config.toml
encoder_arch = "transformer"
model = "encoder-decoder audio transcriber"
dataset = "short read English sentences (LibriTTS-R)"
train_examples = 26041
n_mels = 64
hop_length = 160
input = "log_mel"
spec_augment = false
win_length = 512
tokenizer = "word"
vocab_size = 5132
encoder_norm = "layernorm"
encoder_norm_position = "pre"
encoder_activation = "quick_gelu"
encoder_head_dim = 48
encoder_fused_qkv = true
encoder_bias = "all"
encoder_qk_norm = false
encoder_parallel_block = false
encoder_inner_norm = false
encoder_moe = "soft"
encoder_num_experts = 4
encoder_moe_every = 1
encoder_expert_mlp_ratio = 1
encoder_slots_per_expert = 2
encoder_shared_expert = true
encoder_subsampling = 4
encoder_layers = 12
encoder_width = 256
encoder_positions = "conv"
fusion = "cross_attention"
decoder_width = 256
decoder_layers = 8
decoder_norm = "rmsnorm"
decoder_norm_position = "res_post"
decoder_activation = "relu"
decoder_mlp_ratio = 6
decoder_head_dim = 32
decoder_fused_qkv = false
decoder_bias = "none"
decoder_qk_norm = true
decoder_parallel_block = false
decoder_dropout = 0.05
decoder_inner_norm = false
decoder_positions = "learned"
decoder_cross_attention_every = 1
decoder_tie_embeddings = true
residual_init = "zero_last"
optimizer = "adamw"
lr = 0.0013
beta1 = 0.9
beta2 = 0.999
eps = 1e-10
grad_clip = 3.0
steps = 3900
batch_size = 64
epochs = 9.6
lr_schedule = "cosine"
final_lr_fraction = 0.05
warmup_steps = 110
weight_decay = 0.3
Rows from block 2 of the text decoder of a small encoder-decoder audio transcriber, named by matrix and row number. Rows with one number belong to one neuron. Each number is 128 + 32 x the weight over its row's rms, rounded and kept within 0 to 255. All counts start at 0. Numbers have three digits each. After the name is the row's rms in percent of the matrix's.
After each neuron's rows are labels from the 100 texts, of 14976, where the neuron reaches its highest value: "fires on" is the input token at the peak. Only what is clearly more common there than usual is listed. The data: short read English sentences (LibriTTS-R). In brackets: how many of the 100.
# fc1: MLP up (decoder.blocks.2.mlp.fc1.weight, 1536x256), inputs 0-127
# fc2: MLP down (decoder.blocks.2.mlp.fc2.weight, 256x1536, transposed), outputs 0-127

fc1.242 096:107177073176067158126141103154196145121157143108172145145123099180081138182112185111099120111177178151151137104156130127137145097108126175148138095209136106215151130085143183107100117069132125141099098089106124131131110040141189115140117159097100198158208113098128084142110146188140151158115189113103092117149166143064118127138138103150166130162152081098140171096133104200113140125131
fc2.242 117:104123094115111090181140133097124154120106154120123086088141099116147128123115144154113140160127119142168162128123112159084108094140115141184107137152133118106146117124154062184111131081135098070137186105139096090165164225117105202099121096140113037108069084162145116079169142071094151124163140128111164128058172171081104077096158121183169098128084097097121099132155097089162101140149
fires on: "few" (22); "other" (10)

fc1.202 059:148077142078095078087111129146158135118107141103104149102131135152168066084107120115074070133133185149096154145116118153159111067166090118164124179098085136139163145169128105122102089073111125165179099151103166171112113169079100108070108160140142102183141172152097130088099161112135103135136189120167095161130111085071076145126165109100127101114088164158090131155130159152167169119169
fc2.202 034:145101182095055134113119118101146111167146077196089133091145124145108127109155120116132139164163078142196116156152087138133159114101148101084174153085112117165145156092130115115097129098091088156117137165163150099107171178098132174080144141089115108111134135093107089040169136166093178074089152122161163182144065142086205135122120121137154171142207153137210149167155072168150088191130
fires on: "and" (73); "was" (8)

fc1.157 132:086178087170119192092116117107154160108127125118110153115123148119061120173154193152084118169119189149077148080149132169141123129107122142132162109172122143155134108128126145087161180111160087138140088114092128105103128127128186124140205176108070140148163132153111150163133182114130122138169140106086090092119148162054097160132147131178177188138122135126136166095109162112114112114109
fc2.157 152:110163109112075075153135135090143126146111137179095133138122117102131117105189123134159187105123125141150150058117108149121125069115108146131152102141096093145139130127137095158098113159153091079142129139115107100145115184112100199161079120088144102162058113124195161110168154072139168138129121129186127147123097133127133147089090092172100172169127120142109093114154138135125072140123
fires on: "few" (7)

fc1.437 092:163120149111132127068060121114145142143146124139123109124093169160153139105117142187090130113184164146053110114155134102139124127144103116129144109179125145193123089138079105079151119094128164170105097074161091117105146059138170135011145133121101128158149092090132111114115167128093157135122149155128146089164144105149089098200161135147104105130123122162106135143124146118116145105149
fc2.437 072:093130133085066195144065191142140147180145133116115084097144128117097156178147121126120149127118084157146145080126156122059125094146128164178104075057100142128138130118144145119089121109118070082093114109074068118147127104125064113148076099136130155130098152089131086140119182142124137095138132132193132162120124113052074120145128133138085115168170125123082115077142087110100165112144
fires on: "up" (20); "head" (12); "back" (9); "that" (8)

fc1.666 113:095134100086158132097208176140126070165107164113092131131187107161183121071173078119153127164119126118121183151142112162133075086128128158149081133198131096161138099121121107171092095108127079104034176132098093125103116135134117104125141079174127104142133116141135067161096129233103108110088205163103128110115180180115107127109094142103163119152126121075123078117114146099107140101110
fc2.666 115:144127098173093070172169149095118129129103153093152075084167115110166117111088162137076172173126168120133155142100132137075104029155133125173061119090163112255165105084106129153101103088140107126095139109101096133116144108105085234174135173101096144148149151103162120133194123106125147133144140158152161101130148165096102132101149096151157144173117120105144108096150095078126081204104
fires on: "a" (43); "almost" (9)

fc1.342 080:151120120096159146122196167180151119190109172110115089149198115115192083121123082155108142131166117171148137115112164162098130100068151102144120072143117129121166091095096122163072106118112077055111181121135085084144123087131084123146101121129085153127133181171149094130127142151110122096104153101132156131138173184074096126109172145077129119161101138096123131156145104129151106166150
fc2.342 086:140095128184116053172145123107106151144111174107126118087147130134147154142058111114110127168146133127111107142106122148069095070150138111163080122061162095250159108104093086176148118108162140117126160125078124134102145119107088255108133140104127126128179131126161114110184121098140145134145166125150142091142134168080134147092138098124137082157074149111124105112153064093113077204108
fires on: "a" (77); "was" (7)

fc1.621 071:159147086154162177101113122142131113140152118098116114160089160168067092145097138201128119107089158103155142128104125115156130143136097114107163168155171103156145188093134147092094106137058129113073100094077097109117146080138180114138131098166086158149117109097127099168079133186150134120115148178166078148178157098051144115117098178122127195122174093131148094133128122069070164129130
fc2.621 042:091140076117131169144126161138070108146132144118111100130117184113131145144166144104168171145162093150188135110101108112096093119155095157105178126171085093095150054106169117129096047094107156077134084125071111179094108154103088189094059118117166143065104098138140108098134170093122112134084126166168197100084129082114107146117087110149092163167100147161148089095150098132134111155099
fires on: "up" (21)

fc1.110 091:132141095093146157110133120133128090190115164156175126135193073146167097142168063166152080127111097150097112137168141163111130101092154095114139075110110107117175152086103072149104117085078123116073147114147095133151134069107117108134167111150115163151133123099112047182147149146118118127121113136109160138100113220078130136103159145115197095114138123056124148093141130091095150094131
fc2.110 103:131117121189119107160159166125113146119113211086121048111150125137131120128074159138100145165125170127160133130109124178066105039150173100154068152056180090208158126124132126134112112081082115112093098135068113161132142154096083221154160174146127129142166123141150072176225132106099135144128108152143143078147119170101085110079165105123141151189106097133135085126188092069146095169086
fires on: "a" (100)

fc1.702 099:114129143160143094153157109087165104073125109117155202067111106145099069101157096152110128086196137181076096153108183136151110138145145106196100153118122151164118162064097122073128154078179114205098100072189118118114105117120132137129115112146120151113169090119112100091143082112148148137086146104158128096120165135157090050175091113103193104165084126158110145146151144137146106184147
fc2.702 085:133144103106080107118088159087157138146122145061115133065172131115152123135158150112118175135178161136116128107100162227087136000107170119157094134137173126186145136086155107169123158065166105122089082081154128104143121151093117159131130124110146121087112134096122183168197169145157166150103145120151110068153126175131056123083091108150144148171090097157076118136166122113159090166127
fires on: "and" (27); "he" (12)

fc1.511 100:098151149089174074075189153185136110163136167120108165165125081185110075103147124114122056095114114150150111121131168120126090119105136134127132112097126122132095136103155161154106143137131161089095181081120110123128124071142143066078109128182080131167154112200167072081063136162174133104148165093117101174127125152096123120129180175121144081096131176058119115069120145164120122167160
fc2.511 102:133130097147158105179167136110109115121143127160111135114183141087152144141108089181104143157092116175160128130131103144107109109152160093129066105085154089196135106103129138172162110087122138080073139107135081132153144132106091240078155141097154124087156171156135133071123071076152119121147136140122150166086118154123151148097125112105146086133107153140217105112127083070119071215077
fires on: "a" (77); "i'm" (16)

fc1.718 111:102153124138103066111106146105154160128109153103182163055139130162101089168141175131096143098191183163128117060112138114114115125089119140168098136122150131178152126076129143063111150073144093173124042090167164085114077066145154089141168115112100165137125118094075134150122155119109117118145109076141102081127162179093070101149121126142139112152085131108124177108121128139123175160141
fc2.718 120:126143078130088061151110143106170129120109170107106156062179092110129120102137158096110189107143143141139143079122160180106116060105162120177139114143167111150173139080158094174128115088201108127110137088133124052130103188104103176145127124088177105116078124099114137135210143088148162146108150129163099106128130158133083163089124115177167125156124106088121115129152156136121104161118
fires on: "few" (23); "three" (17); "ten" (7)

fc1.212 104:157137122110147107105210144101118061148095098147134127152180108127159131090114053140113146134132127159131121143200129096124106131092153094149114059151075095161151100150084093192052112071095120097085141141121120130075109133128086178066135104108153152112163138090142080158102094174128088120115186165120124152073191143169101132133156130080114128113090163072110063152148140161099133089102
fc2.212 112:141106103164121086149187163088127167137088193138125078070170128107178123131110127101107170142136143125172155143113111129053098033141140111172099131070159127204142109105128099141124101082101142129118122131130102150151146140104083222185151135143138123152147162144156080147167114098134144158136114114161149061142121165072078114080137111142167154155114101115109103108186070084113106192063
fires on: "a" (56); "was" (29); "have" (7)

fc1.464 098:128104142140110129117167114133120150128077118132161084142163158107161166145159064098117154108129154136170076135164093153102080103163043114132122082173116144185177159126115146148102141122141173110071153152154092122090105101181114167099107136147172118129156173080162161124135126154134089118125194177096151110128199044142130107184130131052087111093083120109079094178143153151106142124088
fc2.464 112:139097131166127114175150145067103139141114176116098086114143097094123128119118126067123149138112146126125128158124130153071151045157183104183082147083148126186144081109102115123112128087133119113120107130078134108167122136121115225159145126137129112098126174147140102140197128094121130163132115138149098061131124152068094126070142108181182108159135087101119122103162095099141116155068
fires on: "to" (22); "have" (16); "as" (10); "of" (9)

fc1.514 091:094150099123100116148166175176126170196122164171163164136153120162105085157108136121109100114188122149121138092148116116153121104097123105074150147150150152174142087108115151161104136097140165127096129124118152123144104088097128066086145152135078188118136159181105092095126186097142091145151159098083081143122186090127078176184142084084154077136194139075118167109091118167117148116130
fc2.514 098:183101152126135102163153138140155167176121190116096090106126069137116085125090213114112138125110124137176145114126134137072146049143181103134092153088129149210123114101145128158108109083076127059097132092120130112141161191118064175133180140163187133170132090212113085117155128080121158121135110106148147076086130152080115085063134097153176102159057132119122094128182068130114076138085
fires on: "few" (18); "young" (14); "long" (8)

fc1.468 103:135163093097095142088115122094173087145118149089180161112142101187120131140130142135131087108188175135111133111098135176154165099105160149151098151174143136150142158067093173124098155063119089118118120053164100106150095049072136093072134138117119159136198120180068114139108179155139138104095177101138081089094157146124139154193170135118143144132074139167112129135134183194186118131125
fc2.468 093:107116173125131041198115133103121137126095186155087143102163109132048134157130147132167169169087136152182132108140185152124129009136138110147134143077108070200165084096094091136127174072193074139148159126119113098107105138121109142056117135143140126123090155121136162152209179113135129119109146123132125029159118133110065102108147131112145107183095098101091110130163109140123073158109
fires on: "few" (20); "hundred" (7)

fc1.743 171:157153132094139129124186151161191094161191225115131133159137134165103085140118141133130077095164108147124124158131143143100140142069132138119106097116094160162131130118135140152131088090136184114112162043170082122192123088121128123061122085174129177182189125187102102118107141163137158087103130077146071146117162147096108144148181156084155073103120145099118120093126106192118091181131
fc2.743 206:102152124109120152172176080163142118140084194180137169121163144109092146183116068175150150198101105187194112104122117122127157125074197102097118086090100066155155109112153081183138161101188093140107136131138107130111115132125149136049168128149141130075154175164143093052106132083150108131138118105129138202125153114160144094139138137072081051139117189099159110123134074137080109149100
fires on: "a" (100)

fc1.325 143:207121133083151092145183136096125117088164140121143109157128092094167107088116128193141101123133136089176196185112093156116098084115110093096102160143106129066132179182100066230089111111052104071139174153135117146154151193099089148099128099126117114116124120157154075127105090143129093120151135144130121152111109101122188138091142132074115134108162055086114079130144121124107127129139
fc2.325 171:158133061146109053155193167115119152115152155113155083072176106104182101099088152165095148144160165098134163146075064139079107072137158093167101160166198102199135120122136103166105089083103127119098115106142117101136148140094086167107168147112137081133145141141179066152133090108103110172213144158154125091114121123101113138089099097141181153150131175113101075139148115074120116195116
fires on: "to" (97)

fc1.557 086:157159144193149124100146108180146080132166141112129097097157135118144162107116073126142146101147168108122129149120079143149113140080177094132102072114107130115129098124109071173147073141111166153128155101112158109165133204089101204105102101172140173100099137095160081077100087129098120170153213145116077124143136146133110154096113165151133063165151087151129088098159136115113083113103
fc2.557 051:081147184131109101164116156128132187179097104129133022150097166113113112137119153114172080112109163103140143121119175095152122081149111149137124131126126134163148116158134147125141157127145127122093091122020075145138101142145094143160164154101082160183120149144106172172140155138163125119170106102111157112115121176120076125154158140137100177148140117115094149142133093169088106128119
fires on: "to" (40); "you" (9)

fc1.343 090:196105125144116161112142092136120102090225123137184171133084083138160120138069133176111071069105152065175128132100119146110139150098064077150108113116140159146157185159154162132118111112081144095110134143167094175132123113175135143101103045149027114156119096104133064097058105170129154090149126180158072147127083123121100172123160167107147102140128098099154101129097133098099147168164
fc2.343 081:121149088155109111093131143118091141155085161176092138170176129148117095094125095124138083133118158126114112110076153213163137081129197176127145110178092091180136122115146186174117102095124068091033158148106106122153116136077089177143160142109226092106194156170183136168171199142127120110135201178065112152081164163102133179113129114143157137164126094113139115126104144169122134156080
fires on: "to" (99)

fc1.520 063:175124164127178117103145143156136114110100162118064100105130141130101114088109093118155130088150156127156128191131129079147097085085185134162127117090146104098086096107138140110164125130143158111155175142174167175144176154121122121078160169104095101123161154175128055116068148132140101166141129122111079082110151170105128136081160133152131126160178149169134152131123148148114148164185
fc2.520 033:089152150100177148163086088095138162111052173174143149093124160092140120070164119087142177172073110123146105123129139068141114096116172098122138052140171124162123186139145133090101142131133165102115119145131082164115121150117060132167082138099163127145098182103119132128132137127093160091130086117070092135172063150075122079146085088138109167196127103129160168151151156114107164110100
fires on: "us" (11); "house" (9)