Rows from expert 2 of block 6 of the audio encoder, named by matrix and row number. Rows with one number belong to one neuron. Each number is 128 + 24 x the weight over its row's rms, rounded and kept within 0 to 255. All counts start at 0. Numbers have three digits each. After the name is the row's rms in percent of the matrix's.
# up: expert up (encoder.blocks.6.mlp.up, 4x256x256), inputs 128-255
# down: expert down (encoder.blocks.6.mlp.down, 4x256x256, transposed), outputs 128-255
up.150 081:144127126093119134130131135136099152105120129114142083131122114112135112122166103118152071171107087129127144127141169146116108109141132127146140128123097128122111169123163101166147130110178110113148110125130117127144118165179169106185093127168147119135097124134119142129164113123116180141114034077160162114134116131145129105126115114145155112092149169159167135132124137159082096164090
up.151 086:093155115119122127120121098129179129110109127109138133139113128175093153105116157121126151113143116116090129166110157132121112109131135161137125123134134103138122158138147111126112137145114168133142108148101174141107125141166124125108125143122159150189121111121173088161177146145101145115148115109139094126136140099104116090110113093123103095124144149119141124145112105115188130115098
up.152 188:136104138169097153128104135149135164146141154088132084155132142118143091136149144154147122140128165149147154073103132154136128122113160093125186162107128169144165099105131082117169154148133138162094153099104116126097108146121173107127137139068128125129079128084134140153089133097168104108146114139108136105148133113139146170128155139148117067141141114137177137089131109121122164146146
up.153 095:135084156128152083117153168142111108152118120101093094163149146084113126112101112123129186128133122118103127094122086130127095099144104133105116116126138144164132123123159134117111145143169140099112114092153148126132117131102103124096171117123111140161125122102121120146162125133182113080173166151080090142135140131139117165126107133111126160165097185128134123142134136130114173143121
up.154 125:140124128130146128160120109131161104133159126150132115164153079116103113158130130116164129147138121127080118133165121121091126145125160120098121125135125120151133119127188133142153139109155098133157137116149103160117140134156106117114133100122100180158123094140139071122188128105094141115151111137157171151141100134122174136137128142182116135133129108131114141127140113139154131126133
up.155 105:101139122091124083138135113140108134087115148140100118141103164166088145128132146158166158085141088124139149120149115136172133132116154132192101105111148178117133152123165141155116129159175152131143118139121208133128137124125153132120143132113113115149131124124137148142140139112142097148150184110083125122118168120092114135130147098136126150134106140158117168106150116108145149120128
up.156 156:122116132117126160092114134119143107121111128174134122136111141166086125109083146147156155107118142099166108165147145141142143088120125135164125132110149119118121127153093121092138131142017090141154135158105174164150135128143112135167067111122152205153145110144142072132157148106107134094166118148147127112133154127129152115096129096107134113097102059138139150155110127108186127104124
up.157 097:143133120153140122141150094123078116153106127136123154118152116075112156120125106123122067118130099205148127113112146119127106147159134150121127124129150136131129180148124135125126135128052131175083131124117048109151149138109121107092188118140177120109130120134108143119073130140155153148120079122183078138112123131119101154146141108139147120116138170114147121132140121132129136131151
up.158 103:119103139147117125106169127127114173157098133145109104155131074095125100118140084094109081151114116160135116090098124133096170123139113123076139113107111109120133130102200149141154130100180143149120151128161037102125137137136103119170150122138062128158116101176119176120114119132140153135077081113082137127150111123134116142141098109149137112142124129111114135120133149128142104178157
up.159 083:146154113135128127110142102107105129157136162150137160135094103139089131154128111105119103120112119120132102130146137161121125123090145140145149156108114179154113152149132109133131155071130091130118135162100106128174136099141094121153149091128110132176138114093112140139135166093122135130174104108188127104126176140135181118174149168145118152151125135128115097098148155123128134133132
up.160 111:102154110106129109146131124146135111130107153119128139123115193185085126128150165165155130121139150125191142170120152114136128133130111131154121134084077099138123147119064140107127124160059061107128106162096198180129147135148142137130125125137159109131112099116149094171133123105119129154164125124118131092121168133121140136128128114122118135101124157110123160116138143129165133137107
up.161 095:117183135101100095131133163125116131088106109090110089126115159111071126168156142141126150149117112105176154109112121113171112117105112166113124147108109118163138133137168145118154149103115136143121107128137187122143110131093150132096153132157167103134145095096151184115100122159126133093097113128143054162115163131130080134130111124110157104165126169134119053105090163158122111074132
up.162 087:140115162128136108129159103135143143116150077115120130103140141110165136129135114133139163180148143101124141110105107131137116108160102135104130137121123128168103121131137128128109094125182175146159145088148134068132088123124138138157130110167114079078131129122124112157144084122162128142135140140132118157119114143124106096163141090137119104081101118131148106111146112142097102129107
up.163 090:139157131153151147105119097152139145135129126127097130102145117139167113150103091110116142106137108106188152119125136130158144120101140152159134129099128113094116119108104114121113151131124109150069127066110121143149137133205137143133093127108100143063146135144094191138086116157139137120132082139065125095126086164129139125169113159130137116148113157121155124101114117117063108123144
up.164 137:125142100105094161133117130129122088140100102137142124115132166169095145086136156125126146140146139108141147153148149130121134117145161124132131144143108162101131150150076133111124136138074092111144115149109185180126130113169124121164109115123178147095127086125137116158158159139089137127162079123124143098114126126130165137099102140107132146104127133136146183127124125095140162111117
up.165 112:104153114115134108139155149142102128138110094124095118115094186140081149133135127130162129138121175098119121131154103128166098136100120130139147144096125092138123133131120131141121097136032152145181116104119156169114143114180131142111088146116151154170108126096153085133120079112171159101110128166159128111124163125135096119117142080114145146149133085121122145138134130186131107113119
up.166 088:121087154119106135135131115146116105111119121139139124118100124146102119118079136124185160098126166099128099103169139125168158111104120105157121113144135144131135117162145128121138128136144146132175137157137163159132112149155140140144123133111050134137113115129146103140145135109148129100099196142130141135136143135126138144117132104131133133105127040122103171140106105129111107151136
up.167 100:131128125165146094093163111125124144149113136154100086131120115056065164167140127123112139114126115156141142162112147119056131168148127144105142115125138115123143117116142114134119122109107108131133108100163088086140103100099121129098138133156114148149105104132135137130133079151124115104131128100101133138144124148125112129172107147133139144136143106117111120130128119146211115126149
up.168 096:117073136099138115181135090132154130118148130121132103160106140135094112091128146131161112136109129128113147131130092131179092134108105144172119154117105124135133158136122136127095087159105155133175111149143111177148158126134152134110129132105113152148127151141130109134135117129157131089098111139112067135127130158086100178157125112140135157127099097110126121120099073133133118086129
up.169 083:126099130138121096118136098112103134090147136117113106152150087119144119096141057113155122117107127126132103099117105119164122109129146106157122153120153109106133111079155120167099136118156166148133126120141097098115083153144155138103109104137114139160125162155094147124147095100150124131070142152080087157135108129133138129166120105198114115144103072129148128119115122137143138130141
up.170 106:083088122086099103153129112118122139133139152059085119112132133157111130103114153148153116140139146129112134138147119134141117140164141132145108109119113145114130134161150143178100137145158145114180132111121195155129111123140118153109141098117163131151108097110167099134155108057161119119147135120110091150109132098119107139138120115157115111141128146130139173119112137128143164116123
up.171 106:126117129114128088183122082158062143122117118120118131152120119149056137118122143156144179134143119103090122137143151148153108123134133139181118159123140111111113124122147127141111129144129149173159106146141180136122088122142122142115129138120141142168130140105143117130171135112193147067110176125144071160134146126096122137125138128142122115154113148120136130116107098149147144112131
up.172 075:161143133161138131160172110102115175100125127099098128132111160130125149102108133126093133125161156142100136092145149131134146130102114182153135116118057104132097140138153096140117146116173155126164128095126150134134149150114129112143153110098117090141119114142137135113163053089143115093115154133121126137119161120113124142195151115151144130133126112114152141153119138139117092203138
up.173 096:136098130151137140081132161109149110133123139180153138127170085129181112132128113102107097099116119154131102121119162141108139126094121159087108163138143147146113113113122122091149158127182112113102141129151105093161124121120118096148125153128046136106096146157115160125122161116149120115135174134114142131167122126142140099095173155160118174126139101104126102134152113099147089117154
up.174 105:151103107119080115148128085153085142141149113092137153112143163142125139112136150145153148129113096108138118119139139152159104138132142101190126149119126111156130150140147128113121137138066159116151119112140106118153144115119125170088085114126154142141129124125145060147123091109132146109121120136149090131121156118126085145153144117124122127143092080128149136139091102156169120114125
down.150 091:203136137145110165136134122151126132097139120142129141108100133136142134119112143147101154111146129162128172116128132126097095138124140145132150090170150092100126107142122154107136130122071137131128143096165128103151170076095149090123147150141128132092141135132115131123146140159118107085114164135102154144126171096144143138132140135129117137156149052071123113173149135101141155097148
down.151 098:161130115141154106144148149123131133153110114135153119130115153129188124180110115100142072151126133156155143164142122129121141137145137084129176093099130127110151129068086102115150145101156114159097107098156086102119154122105112153138123118136067117113122082176114157120089123116141112143081133142086115116126101141148120132110165124160146167148153108137119121154105139124107134129081
down.152 079:150142121174121125074141132135134134124112106101145120147104139100150129147104078128146119129164138141147156146095187120119102128135117147090161158128105091122153088116141082131132191150148118130133115115103091149147125150167168128076129139111148146135131103121107108104128107113138080113116113099140128108128127130123113140151141135102089128170125177091136116102113108133100160115129
down.153 094:125139105145115118110123095124164124130107093167122103097124087159138125111151154151161092167127126130111099141113133122100165165092105182181163129138088087109101151138130130136107108109109131129115132171126168149136136147187107111141074106132136101122128165116151139123094107173125156135102120102204117128115108107114120129156129135110137138146138110136110152155116099106135102148126
down.154 097:123153139102135145150175111086096153159089112148139124105094144146101165133151159162091087143127099130156143108083110117154120148106080128140101130128121080102159163142093184102136156139110152125148094147122126125092186088129115128132122108136147104070140132160122155122084111143136131134062116098157097099110166107164097106135113114116125131162102139141124134137139135107128129136096
down.155 119:170139115169139114091139119144168118166149124170159159120125128079130114156109132086120096181097108115140094142118154118073174149127085147120139126145100089117120084100138090092092105121110159125133127153142057108167099153161095140140109093143149137162138115131154141135108098137155148112116105130193107120159051126161129097139133144122126099154121134129114094165110145113130114136118
down.156 120:117136155154115097124145137133102151163096155082134107121143113097182140169143133103119135110141111142095152122113089135119140132099116104096141131114109126127157080106138071160141208123181145097130110104153093134108116157108112144089162087133104088095149095142100127133094142180124121144112124115118143119115080130121092126126145144142110134142141180102118104123152153152102161144141
down.157 097:080117123113097136143126134121157127104125127129158122182133151165151103097060131165097141103156149096115140180131117127149145108097170141133126116091162148145140114111146083098144117123156156096123123094133160112126080110103139116142112151101089133135128136127143143143147118108121126110151143130070167144136154127118154099143106149124122096095117101115131174128158150145144078118182
down.158 111:124122134105134150135120135166154110096142117105142119139109155155118138122120144165123153121137121102118116132153133122140108144156132145172111163175167096111108153099084189098079108126127133068146087127118223168161141100107128128091103117147124085079145133105137129155114162111086167125168158097140124125143146111114122150109132127094110133128124101119123179124125099072132137123104
down.159 097:088094139100127123146138131148160121112125084125122096129126113154148075117146113194143100115101132125098129128106106106132156102125120141123088136156185095102115153119109156144117126140146177150097101094144121149117115077135107123091107096094159107081142132121167139138112123145119151148094151162047136158108075151130115157114164139113124120152123127124118156152114123110122132132154
down.160 105:112131153160150096130145133135124119139105133126132116153122069113165077100120106070120141134141089109132117104128144119135129148191127151120159120152157132130157136151132110104181184137166141148109112100165110123164087122143129164155116128114128123129126096093098142117100113129133125111062114135140132148118100123120121137159116132167087123169122099115098091164136127112088110101139
down.161 092:153133074115142137130087137167126095213138149154174132107114094116170142141059131120134108105137118146129109158142167149111139144141132119112166109127104130083138083109146098157084135132119145139141145142128096120151096114172112127151110120132131125132138154179143126103156165085118125093106146124116123122136137092106154103102116176145134141138163096093132148177107128094180165116134
down.162 089:162159133101114140122123158106137094124120151145139151111113100151125124143093155151134080166146118132157102112133129107121142169135161155120114119150092151113083112140080122113121103137090085103152127167123147103165131154112127128152172145130148135149089156159155163116146146137142138098074139089130108133140139104113153154114123168083125154119143130106088151142084146130161122142104
down.163 095:145120135137114167122115165130075119117165147107122145102142142100081144079113127157143174140155162127075146102134119132120119089148113129126163098175156155128130128151167157155107094113103158079139110119136108126147128132102139120098129146151134102111106177131125123125166135113134121143147192134162154114123186095120141081120116129105163144127133060168118123114143098129141101109129
down.164 117:137108132183123096097147137129120106123151147114123146126162101100144104117126086109120097134107104148106169103139154158149132190110121088089112131124125111123136118115117117115145158125165145146105125103187073119125127160080113146092151114100125142134136084128120118090125107156194120110093138126123156158160094133117117132124119167143128160158130115130098077150157103152099093139145
down.165 110:142172146137105149137106099160120108185109143171185105138135088106162103122133169135078149151112108153177120136114185110086151125150101114125137081140086156133161100128134082105159172103168158158092124149129124120161121155120115124155127123102121100130117087112122114129104139135101118124101131062137113113131107136141130129131129110144127124131128146143126118120095137106104153122140
down.166 094:162142118111130118157141130111091121136154115145169119120145144104135127130172168058125112141114071107126114134123122133104111141138145134114090139124145138151150120119084144122101142143110095097112143135099111121123143154136092137148098091113165102081120155137132135134110120152113153111132144132126104112102105122111129105129111125151115135107109179106099093133106169093128125168095
down.167 100:099156144097121156158127135123142103144093129119186134144131126179133151095112138142139134107160144094144137076111128146178150134147140133151148083133168102098123117152155101121120145153129135109164112117102138166108143136159144139130081129127097109138171132120124151108139141089076151122112128154088139143134160092122149130096144140100113106141106133124156136127144139140104081132151
down.168 092:076195150151118125087146162096140132172091152149142126132125105119150103175127157123091136143053141118147107132127167112073156127164134146120134112148095135148143077139116123107112153103121164112126147122107124134114104156139090141126109127128151131161159121117132152123093130173135113128086136108133130120137146139150169091152117139166156133122134136152138122105125131168120107122115
down.169 088:143115111089116125145138141139111150186132150120140139097122116133095108188116214117154144141110160123085137107136115107084135103143130155129144086109131120116103119136138127119121074089115132138141143132100170126135191090140114154123138100143089142090156101130167132157096159159058090148157159091153120128099140123148136117112133142110141114108119154112126141143151174109127136102131
down.170 100:136155131162124112092172110143140127128112092140159110138143124119122125170134149100113142149092122141155091117106137093115141115090083148087153114146115102121125116090123099124140132121135168172078121151155116111145170131153167109171111186144107122138135120148098151147114110179109135106076134139156121121123099174118144104119129121098120147133139142130127120145148135136110124117149
down.171 097:123148125123138126090152141129144093149094125178145108123136145107116123169097139109132104178141153142164128144147129107075145136145111139121164103126123082128125136114140066141150113114115166118106144147114109118136138143147157131149071105112077096158132133138106140130102106155076125145121104152144125103100106151148120121144159117131088141136132095159094130195129179124099125124101
down.172 084:122135105168166179129112159167137117141135142155118142094170119155154124137107194105142116174085161105149117138109123103153139102123143103114084138141143167102146110111094217122103131153108108110147107135103121089135127153134148152167109153118145126126106170080181149152128133178093142139142121123162106137140122107080156153114133133129129144140117105123146135148112154123161112110128
down.173 094:154134114098103134117118129139153153122177116089076140089124145123124123144164135173152143094139101154075121136166101113137092124144128138138112166122146108098096195146127169139069094129137083128148145153118128122072140091143097143083187106126131141100176123127134120154128133148101124194137146101182121145125160140090094133153133131115159104152062134131133177100143128104111149136132
down.174 087:091187120115142119080108176144161098168108126162175108161095088102147124179089158120125126151145134122139141145094151132095152087094116140155164075124144138100143100154136102128144113099154141126088125088145165151111101134103137132158170153097091122117139106128127140133103157137112132123085121104125155149147129165111162125135154157129096148121112179130114100126141130161140156108138